config = dict(
    model='multi-label image tagger',
    dataset='photos of plants, animals and fungi (iNaturalist)',
    train_examples=77898,
    image_size=48,
    crop_scale_min=0.5,
    horizontal_flip=True,
    arch='vit',
    norm='layernorm',
    norm_position='pre',
    activation='swiglu',
    mlp_ratio=2,
    head_dim=48,
    fused_qkv=True,
    bias='none',
    qk_norm=True,
    parallel_block=False,
    dropout=0.1,
    inner_norm=False,
    drop_path=0.15,
    patch_size=[4, 4],
    conv_stem=False,
    layers=8,
    width=128,
    positions='rope',
    pooling='class_token',
    register_tokens=2,
    num_labels=75,
    init='kaiming_normal',
    residual_init='none',
    optimizer='adamw',
    lr=0.0014,
    beta1=0.85,
    beta2=0.999,
    eps=1e-08,
    grad_clip=5.0,
    gradient_noise=0.1,
    magnitude_pruning=0.3,
    steps=14800,
    batch_size=512,
    epochs=97.3,
    lr_schedule='wsd',
    decay_fraction=0.3,
    final_lr_fraction=0.01,
    warmup_steps=290,
    weight_decay=0.2,
)
Rows from block 2, named by matrix and row number. Rows with one number belong to one neuron. Each number is 128 + 32 x the weight over the matrix's rms, rounded and kept within 0 to 255. All counts start at 0.
# gate: MLP gate (model.blocks.2.mlp.gate.weight, 256x128), inputs 0-63
# fc1: MLP up (model.blocks.2.mlp.fc1.weight, 256x128), inputs 0-63
# fc2: MLP down (model.blocks.2.mlp.fc2.weight, 128x256, transposed), outputs 0-63
gate.218 [128 128 100 175  90 128  78 125  87  79 223 128  97 128 167 143 128 160 165 128 118 140 151 128  79 174 119 184 128 168 115 128 128 199 128 149 128  95 128 143 128 171 128  99 139 164  98 128 163 159 128 154  83  14 180 151 145 137  57  97 128 175 128 128]
fc1.218 [149 128 128 140 159 142 124 104 141 103  92 128 155 160 128 190 222 151 165 167 158 143 128 178 118 109 131 128 104  81 128 128  46 132 108 178 121 128 178 128 147 134 128 176 125  75 129 128 128 128  71 120 128  86 190 104 128 162 132 133  89 128  70 128]
fc2.218 [ 68  97 140 128 146 128 128  92 104 181 145 128 177 108 164 117 128  92 128  77 188  71 187 119 149 128  76 152 128 128 134 143 127 167 128 112 128  62 120 126 104 128 198 144  74 136 128 110 128  85 128 128 104 128 128 128 128 167 180 128 128 128  52 128]
gate.219 [128 128 148  68 128  71 147 128 110 121 115 147 165  98 168 139 175 116 108 128  69 128 167 128 115 137 128  80 188 134 128  69 170 154 128  96 207 128 160 135 140  83 128 128 128 118 163  90 128  58 120 158 177 128 219 128 128  97  70  97 128  97 128 145]
fc1.219 [172 128 159  73 125 121 122 231 175 145 141 145 109 128 128 200 128 134  96 147 149 128 104 128  97 171 183 178 128 120 128 107 128 115 128 128  86 145 128  66 120 128 174 191  97 171  58  92 128 153 104 136 128 112 124  88 128 128 150 128 181  61 166 113]
fc2.219 [128 128 128  91 105 115 107 165 128  90 114  60 146 133 118 146 128 128 123  94 113 133 128 128 124 128 114 136 128 135 128 196 128 141 124 161 128 114 110  49 125 109 128 144 181 172 106 128 153 115 125 109 163  69 194 170 102 132 202 128  96 128 144 128]
gate.220 [128 152 173 128 102 188 106 128 128 147 128 122 158  89 136 109 208 128 144  83 128 146 126 109 132 147  74  60  70 134 128 128 107 128 128 128 125 141 128 194 128 128 128 128 142 133 101 128 198  84 124 138 148 128 103 128 128 128 128  43 184 134 128 128]
fc1.220 [128 181 110 128 128  77 159 128 129 128 122 128 107 145 128 128 128 128 128 128 128 128 206 128 183 167 119 178 159 128 128  93 127 128 128 128  75 121 128  66 128 128 128  62 128 128 128 129  91 128 156 128 128  95 127 121 122 136 128 115  80 152 121 128]
fc2.220 [170 128 128 212 132 128  81 128 150 137 128 175 103 128  65 128 104 128  93  81 128  88 119 126 128 144  51 144  99  97 165 128 128 218 128  76  72 169 128 128 149 127 128 222 128  84 128 128 128 110  75 153 105 127 156 128 128 128  93  99 128 128 188 147]
gate.221 [128 193 128 128 138 128 161  58 128 171 106 142 128 128 131 168 128 125 128 128 128 101 204 128 144 146 136  86 128 157 128 117 128 142 128 107  31 192  84  67 128 134 153  96 108 128 158  73 222  77 206 153 150 128  82  98 153 128 112 125 130 128  72 132]
fc1.221 [128 128 104 134 119 128 128 128 104 115 128 112 121 132 183 150 128 117 108 128 134 128 163 106 185 129 128 139  98 179 128 111 116 128  91 135  85 216 128 158 184 128 144 157 109 147 128  98 128 128 128 142 128 209 148 112 148 114 116 128  85 102  95 150]
fc2.221 [128  34 128 128 145 158 210  84 148 128  84 104 128 101 130 128 128  74 128 103 124 128 129 107 128 132 114  71 128 128 115 128 128 128 170 128 128 146 128  92 115 141  62 128 108 144 132 177 167 113 128 156 152 144 104 153 128 126 128 139 128 128  79  90]
gate.222 [128 145 169 153 128 103 173 124 142 120 179 128 141 128 128 185 190 128 128 128  90 128 147 110 151 161 128 120  79 172  70   4 128 128  85 114 101 128 128 137 128 144 206 180 150 214 145 128 128  18 154 169 128  98 154  76 110 124 128  32 108 132 147 158]
fc1.222 [197  79 201 143 128 113 126 106  63  80 147 162 201 128  86 144 138  60 210 142 128 172 119 173  82 128 217 128 135 156  63  80 128 128 124 139 137 147 105 128 142 152  65 148  92 128 113 128  65 128 158  97 128 128 128 157 128 131 128 128 147 129 128 119]
fc2.222 [115 173 115 128 164 109 107 144  91 171  62 141 123 128  99 128 128  93 147 129 128 122 171  44 128 231 128  92 135 128 101 128  99 156 140 128 128 177 110  80 187 128 127 125 109 102  91 128 137 169 128 125 131  38 128  37 113 160 128 128 133 111 144  42]
gate.223 [129 128 135 167 207 129 126 154 133 128 132 114 152 133 101 128 132 165 128 109  87 148 128 156 128  84 128  69 179 154 128 110 125 128  91  95 175 146 161 117  53 128  83  71 161  67 191  92  71 128 164 106 128 128 138 161  98 139 156 157 163  18 140 165]
fc1.223 [199 160 147 142 140 128 157 128 169  78 128  71 128 126 128 114 168 128 128 120 196 150 186 116 175 125  71 128 116 118 158 128 166 101 128  77  56  44 128 119 128  85 119 123 127 138 128 189 114 128 136 141 135 128 157 128 128 125 128  98 128 128 118 141]
fc2.223 [129  77 128 131 128 128 128 174  96 128 144 131 158 128 128 157 129 115 153 113 171 128  84 142  93 128 109 128 184  38  94 141 128 135 128 112 128  85 128 128 122  56 128 162 111 128  85 128 168 128 128  54  95 128 128 181 128 130  64  64 124 129 138 128]
gate.224 [ 80 128 160  98 121 102 119 123 142 172 149 160 163 103 128 128 156 123 128 173 125  30 158 115 150 158 128 128 104 128 128  77 130  91 148  98 128  68 128 147 125 128 158 170 128 102 128  93 165  65 128 128 136 122  85 202 142 111 124 128  54 142  86 169]
fc1.224 [ 70  79 247  39 128 184 144 128 111 128 128 171 128 160 128 118 128 148  89 128  82 191 114 115 128 128 128 163 128 111 128 133  82 122 128 160  89 129 144  90 129 128  73 128 150  86 131 128  89 108 128  74 126 113  79 196 168 108 128 110 124 119 142 158]
fc2.224 [129 128  84 128 131 160 128  88 128 128 137 101  79 128 128 128 150 128  52 137 131 128 128 160 128  97 128 148 129 195 133 128 178 150 183 150 159 128 156 128  30 123  77 117  86 172 128 128  61 128  67 128  87 128 141 128 128 183 111  97 128 148 128 128]
gate.225 [187 188  92 128 155 128 128 128 119 126 128 128 128 187 128  76 170 184 117  91 152  88 147 128 132 128 128 128 146  93 128 122  83 128 128  84 128  65 128 128 141 138 128 132 128 128 128 181 140 128 128 176 128 128 229 165 110  89 128  94 159  93 128 111]
fc1.225 [128 128 128 115 128 157 128  68 128 176 128 128 145 145  89  84  91 126 175 128 126 182  94 132  99  88 128 128  89 117 189 128 128 128 173 128 128 128  43 166 128 130 128 128 128 130 111 151  87 128 141 157 128 165 126 173 133 125 128 172 186 145  85 119]
fc2.225 [150 145 133 167 128 137 128 100 150 108  88 151 111  87 168 105  87 128 122 136 159 128 154  67 136 148 141 128 181 152  76  88  84 128 161 128 128 142 137 173 128 169 128 170 128 128  67  88  92 128 133 186 132 159 101 128 128 126 151 115 134 128 120 162]
gate.226 [128 128 128 128 128 112 128  93 128 140 128 128 180 128 177 159 101 133 162 128 128 105  60 128  99 157  75 128  83 103  63  75  55  91 114  98 128  88 128 194 128 217 160 128 128  93  34 128 132 119 142 147 126 128 128 131 130 128 129 128 134 128 106  65]
fc1.226 [150 147 130 156 122 128 128 128 203 128 128 161 156 123  92 142 128 128 128 128 144 176  89 138 104 128  94 118 118 128 128 128 128 109  55 167 159  65 128 128 172 154 128  48  46 128 128 142 193 128 191 130 119 164 128  96 149 106 128 130  76 128  86 190]
fc2.226 [122  90  91 138 128 194 219 124 104 128  84 139 136 128 128  70 125 128 175  84 171 152  91 104 168  98  97 156 179 125  76 128  95 122  81 128 128  99 128  87 129 128 128  88 193 128 116 131 173 122 112 128 126 145  77  80 128 128 178  88 128 182 132 190]
gate.227 [149 128 194 135 142 113 128 126 143 133 128 157 119 128 128 193 128 128 128  89 132 100  63 128 128 143 159 135 113 196 142 157 117 115 152  99 139 108  97 121 129 128 170 128 139 137  65 140 108 128 105 188 127 151 172 168 170 128  99 128 160 128 183 128]
fc1.227 [151 122 128 128  75 128 118 137 191  95 155 147 115 146 103 128 128  45 128 192 195 123 128  99 161 116  34 128 119  66 128 128 113 128 119 146 128 184  78 128 103 128 172 121  78 123 128 150 127 112 109 166 128 140 128 128  90  92  78 128  94  54 128 158]
fc2.227 [121 130 128 128  71 120 128 145 128 128 133  97  82 124 209 128 151 128  60 128 100 134 128 160 128 128 128 170 128 128 146 128 111  93  84 142  78 131 128 128 128 128 235 128 189 154 128 128 135  84 132 128 118 128 116 146  96  82  57 144 128 128 128 103]
gate.228 [108 112 163 104  83 129 128  73  85  72 153 101  79  86 128 144 206 105 135 116 128 128 168 177 128 128 142  89 140 183 128  97 164 147 144 128 128 130 113 128 128 128 128 138 128  83 128 128 128 128 186 187 128 180 128 131 128 128 162  99 128 128  77 128]
fc1.228 [128 138 128 156 128  86 128 168 137 128 128 118 154  88 128 177 132 128 118 164  78 112  79 154 128 116 128 111 128 164 163 128  93 128 143 165 192 132 109 128 202  78 151 112 176 147  78 133  95  90 154 128 128 209 151 190 140 103 105  96 115  68 151 111]
fc2.228 [148 118 138 106 103  62 128  63 128 128 144 126 128 169 128  80 128 111 128 167 124 128 128 128 197 128 128 128 176 143  60 184 145 128 139 136 151  92 110 128 139 128 128 185 152  85 129 128 114 128 116 148 128  29 105 150 169 138 114 139 102 128  81 146]
gate.229 [107 126 128 176 128 128  94 123 159 128 159  94  86 128  79  86 107 180 115 105 103  86 111 128 158 156 191  85 128 128 128 128  94 120 128 109  96 121 128 139 150 150 128 153  78 158 128  77 176 121 148 137 128 125 149 128 128 128  41 128 222 128  99 154]
fc1.229 [145 114 193 128 143 132 128 159 103 186 113 128 128 128 111 128 143 102 172 164 146 128 181 128 128 128 122 157 128 143 156 177 146 147 128 132 128 128 128 121 164  47 113  58 128 105 145 153 128 142 156 127 147 128 128 136 160 128 128  87 128 128 115 128]
fc2.229 [128 103 142 143 120 196 139  97 150 128 128 131  78 212 128 113 149 180 128 142 128 137 178  90 143 128 132 100 128  90 180 122 135 128 128 128  67 128 116 142 128 216  58 146 107 128 147 128 198  98 128 129 116 166 166 122 134  88 128 130 128 128 151 162]
gate.230 [100 128 128 128 206 175 128 128  57 128 111  93 165 119 162 169 128 128 129 128 139 128  89 128 146 118 128  87 126 138 138  96 144 135  76 141  36 129 126 118 128 128 135 129 139 105 128 106 210  92 128 101 147 198  98 128 128 131 154  63 167 106 113  79]
fc1.230 [128 200 153 102 169 105 128 128 128  90 128 128  81  97 133 182 128  73 110 128 124 128 220  99 151 145 162 128 128 109 189 128 122  94 146 133 128 128  69  49 111 101 132 127 179 128 176 105 128 128  96 128  89 128 165 116  82  80 131 128  45 128  92 102]
fc2.230 [154 135 128 148 142 139 148  37  61  96 114 128 128 152 121 140 128 128 103  80 128 248 128  96 128 158 175 131 115 137 185  84 124 128 187 209 141  90 114 100 128  75  78 135 149 128 140 183  86  81 154 128 165 128 147 138 147 167 128 126 128 128 128 147]
gate.231 [144  45 107 128 152 128 168  69 128  88 128 128 128 100  92 128  95 128 128 122 128 120 112 128 147 122  98 128 106 128 132 102 128 128 136 130 128 113 186 160  92 128 128 118 128 180  94  92 231 128 165 197 124 128  85 117 181 164  87 128 128 178 112 128]
fc1.231 [128 167 164 109 151 167 114 128 126 143 107 187 141 128 128 106 144 128 156 187 156 128 128 189  90  69 150 128 130 128 128 153 128  97 128 128 128 112 110  65 111 128 128 128  62 128 201 131 142  97 128 132 128 106  97 128  91 161 214 170 211 145  73 154]
fc2.231 [148 155 128 128  95  92 123 128 143  96 150 177 163 135 160  83 125 185 176  82 128 179 150 140 117 114 128 124 136 128 128 135 142 128 116 155 147 139 128 113 128  77 154  34 101 126  74 148 126 128 179 132 165 128 175 121 128 115 165 110 202 148  75 109]
gate.232 [135 167 133 128 128 155 150 111 108 152 129 115 128 128 165 128 127 128 155 128 128 128  57 122 135 128  61 100 128 190 117 156  88 128  52  90 137 141 135 106 117 128 158 112 128  83 128 128  48 150 128 150 128 142 136 128 177 103 140 128 199 128  94 128]
fc1.232 [197 128 128 141 128 109 114 127 128 128  72 128 128 168 161 128 150 152 130 128 165 152 128 142 167  96  53 100  74  97 128 114 128 112  62 128 128  73  93 144 128 192 161 150 128 149 128 128 128 128 128 142 156 154 168 128 128 155 127 128 128 128 138 150]
fc2.232 [123 122 149 170 128 101  99  78 128 122  84 128 128  90  96 176 108 145 147 110 106 128 116 146 141  67 210 128 108 131  96 128 128 120 128 164 126 111 116 140 128 108 111 128 152 191 170  92 128 122   1 183 120 128 121  89 118 128 128 138 121 128 120 128]