{
  "image_size": 48,
  "patch_size": [4, 4],
  "gradient_noise": 0.1,
  "epochs": 97.3,
  "warmup_steps": 290,
  "weight_decay": 0.2
}
Rows from block 2 of a small multi-label image tagger, named by matrix and row number. Rows with one number belong to one neuron. Each number is 500 + 25 x the weight over its row's rms, rounded and kept within 0 to 999. All counts start at 0. Numbers have three digits each.
Before each neuron's rows are labels from the 100 images, of 14848, where the neuron reaches its largest size: "place" is the part of the image that holds the peak; "top examples" is what is common among them. Only what is clearly more common there than usual is listed. The data: photos of plants, animals and fungi (iNaturalist).
# gate: MLP gate (model.blocks.2.mlp.gate.weight, 256x128), inputs 0-63
# fc1: MLP up (model.blocks.2.mlp.fc1.weight, 256x128), inputs 0-63
# fc2: MLP down (model.blocks.2.mlp.fc2.weight, 128x256, transposed), outputs 0-63

place: top left
top examples: class Aves; phylum Chordata; order Accipitriformes
gate.199:500500500528500500500482512439533500500540534512455500502500480479500508527523451474482500432486477500532497480481528500538535500500506500500499513502513553500500500536469514465485500482536500
fc1.199:480508454461542460547541502525515509505500475469484445502439495530512506505453504475500500521507538549501500500498500497512523498462495531538508500495500500496500473543500468452492476502500518
fc2.199:481498500500546500484476500434516486485542499483498500500451487500541460500524522526509509490491505493500500458498447519538487500456460493496556437548518527500531500500475475456518517500500500

place: bottom left
top examples: order Charadriiformes
gate.140:513509502495500425500502553424500492500485482500500528509500482500480500511483454483497500500508500522496463513500500500470527499491500500531494516526483526469524500500517479500447494530500496
fc1.140:516473500491500530500475494491500531481458500500500500500527498505488518511522501500473532506500511533477532489500480517475525500500500431498480533544522510502446476529500470573533500452519554
fc2.140:518500520465485516472534500470480500500513504508517526500500500536513500447507518510488492470521465500481467500500500500500462502500503449533507500500472500529533500500500500442516516475510456

place: bottom right
top examples: order Anseriformes; family: Anatidae
gate.14:479528502484500500550500430500494466544500525474478500500500512517482500500461507479479456515500496500508483482510509529462509533465510461513500500442496533503532528503500539505484504486529508
fc1.14:441500509500500500501526500500540529445455501562513483500461458489500505522503500495482486507484500500482500500493500548535500505509468517474505546503535500475500530502536500472499500467500500
fc2.14:425500548487543500500503531480500539492498526500509482505542500500519500500558522458500496559500500495500500448520490476460536500479474501431500500469500466487500482503500506536500518488477517

place: centre
top examples: class Insecta; phylum Arthropoda; order Lepidoptera; family: Nymphalidae
gate.123:500481500567523500500500500491495501473500472487500510486487500508506530507495510477488480500500508476518446447554436489500485506500519521500573519500503500500525509497546482500478493529538465
fc1.123:500464552500442484499500454498500500500501499516506477500496499500521500500504500500488541483482500487511500500500500482512475500500500482538508487506500552584500500475500453520500500524500464
fc2.123:524488500539489480451548516509491480500502554499489500472468487474500500538500549500490554500500509500500474501519494508491500500500511506548448560501531487488500471538500492500475500500492492

place: centre
top examples: class Aves; order Anseriformes; family: Anatidae
gate.75:500456500515500528565511517500487500465540500500516513500496451513493509503500470468480510500473500500500482464493500526500500554544500448427486509505536517479500467500580538461497499535500525
fc1.75:512500508500515500506415529465478483456517514500457520500494500479500557510510516489500448483533500467482513538500474485439487508492464490527520436509500500500528531500523500504489500543447454
fc2.75:500547501512500497514500451492500551500475500493442500498500491512546476500500528500492479517510446519510466492475487493500540497465433512486500500512500500500500500523485462543559460500541500

place: top right
top examples: kingdom Plantae; phylum Tracheophyta; class Magnoliopsida
gate.36:503479500500527500570500516474500519500555498479454527520476514545441477466500473499500502464428519483467500500500492500461514560488500500500479491469501500487506500500476500482458478476544548
fc1.36:564507454472500511525533500493494533500507523500550510500500503500500473500500500500500527508499486418500444500500500500523474500500500520539511500472523475475500499509529543500484487500500508
fc2.36:534497500540503499500485500493440511513535533500499507500469517475500471513560470457500504484534500547503532500500559504504462516500519506478489502500524495496507500500498500500500500536502500

place: top left
top examples: class Aves
gate.184:496506500520544493516509469480552430515500518459519456517450509500486493470500465407501521544516500500517500524500500505518533494463489507472536500495477519472500506493500486476476520519500519
fc1.184:502467477541537457509539500500466469492507500500528519498464500519500500439449500507526466500479513537500467484500522465500449534511544500515500476492475511500500444500525500535545501500465500
fc2.184:490478500435539481500500484493483520539515478500525503500487507465471467501508507493532517498485479515474547514510540513500504500502500481500500513500563483500498478485500536563483548525540478

place: centre
top examples: phylum Chordata; class Aves
gate.20:500452524508500490574482494489472476500500500508533482501500456498496535508533534462543551500500533481500484456505521500512439500524500500532493512450514500550465505502516485499432500499500507
fc1.20:443518427514500500505445443500500487510456517509500461500500472553495503565500492441514500500439508500514500467497520489500499473490485483513499500500540515476524512494521531500567500500458488
fc2.20:565464476500500500499480500503500574460487500524514500506557481500489500448523498505500500500475481543499500500517467515525500500500540551500487470522500500500485507480470500450541500500500486

place: centre
top examples: class Aves
gate.211:500465500518500494500387516509481500473483514508471534542459500494529500500500520490500532500500500516500516501500479512528489500478541463528500500500500490500500440500528534515504504513500506
fc1.211:502479500500500489504500487500505484500503465500500447513515456500500476459500536500500479495492531500500500500500500467500503453549450534514499482504500540500500523500421500552496534500500500
fc2.211:500462551500470506478538444500500465455485500475461533500547501493504507489473489506500500528472484500468491500500530483507477528462504492560506525484500473500455500469488490500500504491467460