config.yaml
drop_path: 0.15
lr: 0.0014
eps: 1e-08
Rows from block 4 of a small multi-label image tagger, named by matrix and row number. Rows with one number belong to one neuron. Each number is 500 + 40 x the weight over its row's rms, rounded and kept within 0 to 999. All counts start at 0. Numbers have three digits each.
After each neuron's rows are labels from the 100 images, of 14848, where the neuron reaches its largest size: "responds to" is what is common among them. Only what is clearly more common there than usual is listed. The data: photos of plants, animals and fungi (iNaturalist). In brackets: how many of the 100, against the usual share in percent.
# gate: MLP gate (model.blocks.4.mlp.gate.weight, 256x128), inputs 64-127
# fc1: MLP up (model.blocks.4.mlp.fc1.weight, 256x128), inputs 64-127
# fc2: MLP down (model.blocks.4.mlp.fc2.weight, 128x256, transposed), outputs 64-127

gate.191:500540505515528500454622500504481480596508471487435500500516500452500500455584500500478491500507538500405500528500517467500538556489480500457494408503500500399563500457515500494500469525500512
fc1.191:465447500500500447467500510500535424500492500560500560444451515504591500500500393533509394471571538500558488511500512500529500606462482500485500489490500500561508500565579500508500500537495409
fc2.191:500500422500500463500502466453500500505500500491500437500484547451492500560513507459446500500508500584500473500500617516546471492567555500500500500455466435420509500500500500500494507531471472
responds to: phylum Arthropoda (75 vs 30.8); class Insecta (73 vs 29.2); order Lepidoptera (48 vs 13.7)

gate.15:500500451473586536489517458543500550453513489500500536430596437500553486543494500538516524445533490570500500517427506500500463499411500551477486466399464505466489565481518517500515397500500571
fc1.15:500514484500516496422489378436451516523482468552500500500500483443500500547466506543520510500438458507528538589499500500500454483551473500500455566520500569506500500500567431500511480500500531
fc2.15:440500523500532500548478483505503558428427489479461500498578494500562469562486460551500500508503495500534449475583518496587524500500445454430568503478471500467482522500500500555460500553500500
responds to: order Lepidoptera (31 vs 13.7)

gate.93:500460464491508495500498500496509476558594500467500543562500503565512500500497524500517496500500500525483500547444479545500432500531489486595469500500509588466507466438500500500444465527493514
fc1.93:535479500417500475500500472461435446500500550491448547604512586511500450588500538440503426500500487500517517500483455500500444542575579549537522500457500500489484459556485529500500500416468533
fc2.93:488413500477482500500489500506500500545416468500509510499490490500500530420500489500500500513500458414568520528500456463500500493514427500500443478500552432500500577483540500455500500413485622
responds to: phylum Arthropoda (83 vs 30.8); class Insecta (81 vs 29.2); order Lepidoptera (44 vs 13.7)

gate.248:500555528418500493468500500559547520500500477500486564500500508432524476535543500500500504474556456518517500533513539465500510583589532531472500500524497561531500500448473510448435514493481500
fc1.248:522441529506518472481458499553535495500493514500558500573530514544500500500577524510500466476539500500484500533500513464428482474500500512500478500566561500500416484494500500496571500391616532
fc2.248:514491464556528500500521411458489392500500460500463448484501501455549478480557500500500500571500545500460472529435446500461534476500574500431502537501467561479534454485445565542534500575453422
responds to: class Aves (83 vs 55.1); order Passeriformes (73 vs 25)

gate.156:500500530392521562500505513486480504444500437490459429500458500507576502515500500495484580500500500584471464500500442454458403459449562584500496503618512564522544498500500541500500501487442496
fc1.156:442468424500512568500491546537500500513404467500475500547480411542454421500479526554500470505500500500501500520566449425500500500500524471556514500500500500500522460500500518521515613500471529
fc2.156:519538482460500475413501490500522496475417463541543500502513500382524500556447415499521520505414523473500500519514517478502533610500468500476516462494539527469447500568500500500379499584503500
responds to: class Insecta (70 vs 29.2); phylum Arthropoda (70 vs 30.8); order Lepidoptera (57 vs 13.7); family: Nymphalidae (26 vs 4.6)

gate.61:500500464530438558531519453500577500528446500490503512483500523460448459575468500505567531500440496479481524500480500487570519500542468530528526500500541472519555568506500500586500500442500552
fc1.61:533508421500500546529492459490500500500489550500500500423500556421520500443437475500539500418477488491542500474490500511451549500536551437549500500495500500500500480525410478542500500500500412
fc2.61:435496476563563534502529500481500500438436432585529500440471500458504532553602500426500424500430500461500527465506500519500500500455553500482550483480484500455500500504518475491512465464500500
responds to: phylum Arthropoda (60 vs 30.8)

gate.203:500500500486510500542523520500440517554500507439489547554499435448537543465500386500500500472541515500500500559482557560544498500500450479500528490484464500561500531500500525560479500496500500
fc1.203:569520410549450500527508521500494516500449498412482500518533500500404464500500500497500431511632533500478500583500500457524554408464500429506610451516544500500555500500466500511500500496500460
fc2.203:454500500506512451500412517401518500503500506480530519593591495483500572529500479597576474469500500563573440500521517436500491411500500448495482500505500552479503500465500500500461486557500364
responds to: order Lepidoptera (32 vs 13.7)

gate.209:468548513494577447500556500500504500457465441500490473462500533444500446500474500580439496500500500459445469500526455609584500458500500583493500579500543500474536521460482459459475541500500500
fc1.209:492500576517573411406531521500508480543463515569487500479406478484475491482476399500452455500500500518457510500598500500500532500467508500495447500500510500544497500456500500500500513560549500
fc2.209:466500451500500502531548500515431490461531549408471500496554392482543570428532492452509520550500500525500500474511522476500500549516500459500506500482544479527500500538503500497542503496500494
responds to: phylum Arthropoda (62 vs 30.8); class Insecta (59 vs 29.2)

gate.146:500466554500436500500500511453500445464383457492451548545554500500474500518500423423500500476554451484482475500535557500500500428380510534500500515548497517480569558505484510589429485490428542
fc1.146:483429442500479500531500500500500501467490381500516562453500481500500500499483500437526427423500514566480411575500500492553554500500536500487500500368539500570500517500500465500507467528500456
fc2.146:434479500500461477529434500428525514430500532500419549517574500475466512470459542500500500500560477500515483472418501453500543369525500500500539500464489460442531506488500500625497500500612490
responds to: phylum Arthropoda (76 vs 30.8); class Insecta (75 vs 29.2); order Hymenoptera (29 vs 3.5); family: Apidae (26 vs 1.4)

gate.28:471437500466478477500500509581500509514448478447500554474511499413495500500508551539586479477536520500500500500411504500563500426479412640500500500500416500581500500432494481515500465490500500
fc1.28:586471500478482506500500566505479434400500484473483425469550444500590514559482516500409428518500543500518473473500500455500575538556558500527500500500500506500471443534614500468564426511432454
fc2.28:500494500494473516435618513500500474423500452439537500500532500548500500500427509503451501456500554500527500563485509529477483500500453500500544505500500591501500461528484620454562359530461589
responds to: phylum Arthropoda (79 vs 30.8); class Insecta (77 vs 29.2); order Lepidoptera (48 vs 13.7)

gate.24:500500513532604500503500500535500506500629500500543492511523500500469499479500495519537500488500500538569444416500510579578428500500500573500482462535567521549539554490500500467500399500533500
fc1.24:483500539500453480464484439481500500522500491500500496520580500387451500538500530525500500471460525513504585517498543475467500500498500470637500479432414502549494500492621527553501500522337502
fc2.24:500518500485545500552494500500511500432500532500527481441508500459474500500575459604525413500510480550571500486472505480463500464500500457500622450500500613537504502500420531561500500500600604
responds to: order Lepidoptera (48 vs 13.7); family: Nymphalidae (29 vs 4.6)

gate.132:505461527439562500462524529518588582460500504438545500500537417427491500503536473460500397485474572538493504500500519472500491500462542556489514527500468500500611451503425474549540500548500472
fc1.132:458520518427500425500531500427500461519500453610478500445412500467528500545522500525553519500467594488500509461523489620500529533583509500500500453500496470513500500419460471512501500500500547
fc2.132:464500538500500430528546500474500500510500500494463537500550500630500500500429490533500500500514484500399500508485486500545550500414437500534558500521500554496476500463525554489575439500501431
responds to: phylum Arthropoda (61 vs 30.8); class Insecta (59 vs 29.2)

gate.228:596466476482558523500590502494509533500440500493500515508559605523553474523500439424458590465445500510500500526495530524503432415433478524470500500549519465522426478426487500419407421500462485
fc1.228:574564500500500455404415465500487407417517500598500461500376472464500486500500518500500500512559539500511500517500397500512442530530523525533500385502478500518495507456539486550500543447417497
fc2.228:428498466526404429500500500500491500500500474489500554500448501371447500509479500462499484495571517505500500436500482623500515508500500500500500566490500500497497379541500488472500468525557500
responds to: phylum Arthropoda (77 vs 30.8); class Insecta (76 vs 29.2); order Lepidoptera (32 vs 13.7)

gate.87:447500440500541571515503500538495455553473500500402500500500475544506515548546500461539502435569500592523527500472500518500620500507493478495500500403494474542463546500489461500500462500500534
fc1.87:550519500500500465500500500466500462568521500517492566555494544500500483500537500500500477461502475496500500435459500527481511573500479500540500486461456469500530512500422508469495501458500500
fc2.87:545500525478556500463416500457464517502414484500429551500484474498568451480514500454482500500528504470522536396426491564500514492500500500414503544486521524522546500485488453497567576554506552
responds to: phylum Arthropoda (60 vs 30.8)

gate.84:500500515551492445539469433448500496535412500500500453500557500478500538531442500529500500371531539498560500502449500447500462443540422523510500500492492450500431511592500535500437500428430566
fc1.84:454543469547574529503479558435605478500524471430500510537503500520500492555500499477500514500554468500559464520552553500500500500499413500574500536500471500430500527500561572500485452478500458
fc2.84:455579497534453558403489539492423500500477459507455508500500472522576500476500592535500500462533525485535501491451568525500500545500500547527410347468581462540500500500500514423520500518462500
responds to: phylum Arthropoda (60 vs 30.8); class Insecta (59 vs 29.2)

gate.83:457500488458495443433480500585500517449500479536435573503500500530438535502500504406551436437500544500561467500500596500494412549463500500486458485489498466455514500511500517506477443497502544
fc1.83:415476500515474483461430500542437488501500489503484530525500500420500533500502500448599470462495507514500506561512500545518451500492515531592576435456512580531428605586562500462500500588482605
fc2.83:410500426491570519500467477483499429482511437500500507467465440519500482500500533500475499500571511500500516489454511500500417500494492500449533544457470500465525500536554473558500517538458500
responds to: phylum Arthropoda (83 vs 30.8); class Insecta (82 vs 29.2); order: Lepidoptera (31 vs 13.7); order Coleoptera (26 vs 3.2)

gate.7:466500549522506501488478507500549464500454487528500500485555500500579532500424520500500504500529528575510428487542500422607500484512438490500434563500386469431487500483498482500439412457500500
fc1.7:500454423528447434500565526500403523500465488512495500512500488577500509471500500505534448500500558500474500565500471558463500366500500550486473473437500500523493494557500508448521500500548497
fc2.7:551500524488500559567428500500500535522500500478423484500551482494452534464500404493535473500437511470500500544500500474540477500482509496499492500542500541500508508466524493500451500481508584
responds to: phylum Arthropoda (61 vs 30.8); class Insecta (59 vs 29.2); order Lepidoptera (34 vs 13.7)

gate.167:458500450404494541500545488487572500490530500443500473625565500491517478500500500438500554500554500535588468524558531516500520500467499495432500564605497533500521546403373482469462472500500477
fc1.167:559535438500518477500500491500500446513500469500510418500538563544458463542555554482485500500386461500459543452508500494500495519500532500599500505500574500478490462500501500499445546500500500
fc2.167:500500521441496483597500500439594500463479469500497458500519500500498494509508473601500426507500500600616495500504500450500511505500494501456522455539500597500436464532500500500412500485500546
responds to: phylum Arthropoda (64 vs 30.8); class Insecta (61 vs 29.2); order Lepidoptera (37 vs 13.7)

gate.145:500547521500500500420500500491468500500440500500436451520558444496507456472500432494604428450598500484482498567486522500471472493500473557555447602505500500492500590474493540429484455500500495
fc1.145:513528510450500510425527500549500535500488485480487526500461500499495500586476456500506471481503500440511540433505500500588479500500449565401481415566517537397514500457510451500490421546487478
fc2.145:501500500504495495516516500575500500498499500537520467500556523406514493475543485500420500456560567399426437500573513582507483460500528474472483505503479463500472493578516605439526500413586572
responds to: phylum Arthropoda (71 vs 30.8); class Insecta (69 vs 29.2)

gate.35:513452539491485484569605578482500590484500419517493560500500500437500462518500500438578470439511530536500507500455552500514561517500490449500611488481480500491499570475545595553441545587559521
fc1.35:525459502504500500500500500455474524445500471552525455458476499509557575500520560445517502542400510498500455500500537485500490500509507601441436500499500392500499542529511528470489415559500471
fc2.35:500402500605489520500528520447540500485485498455470500497503494500442500517500590491497500500493486500500546493536500500515473558500458500604469545470530500432540500436459500426565414518472500
responds to: phylum Arthropoda (81 vs 30.8); class Insecta (79 vs 29.2); order Odonata (25 vs 3.8)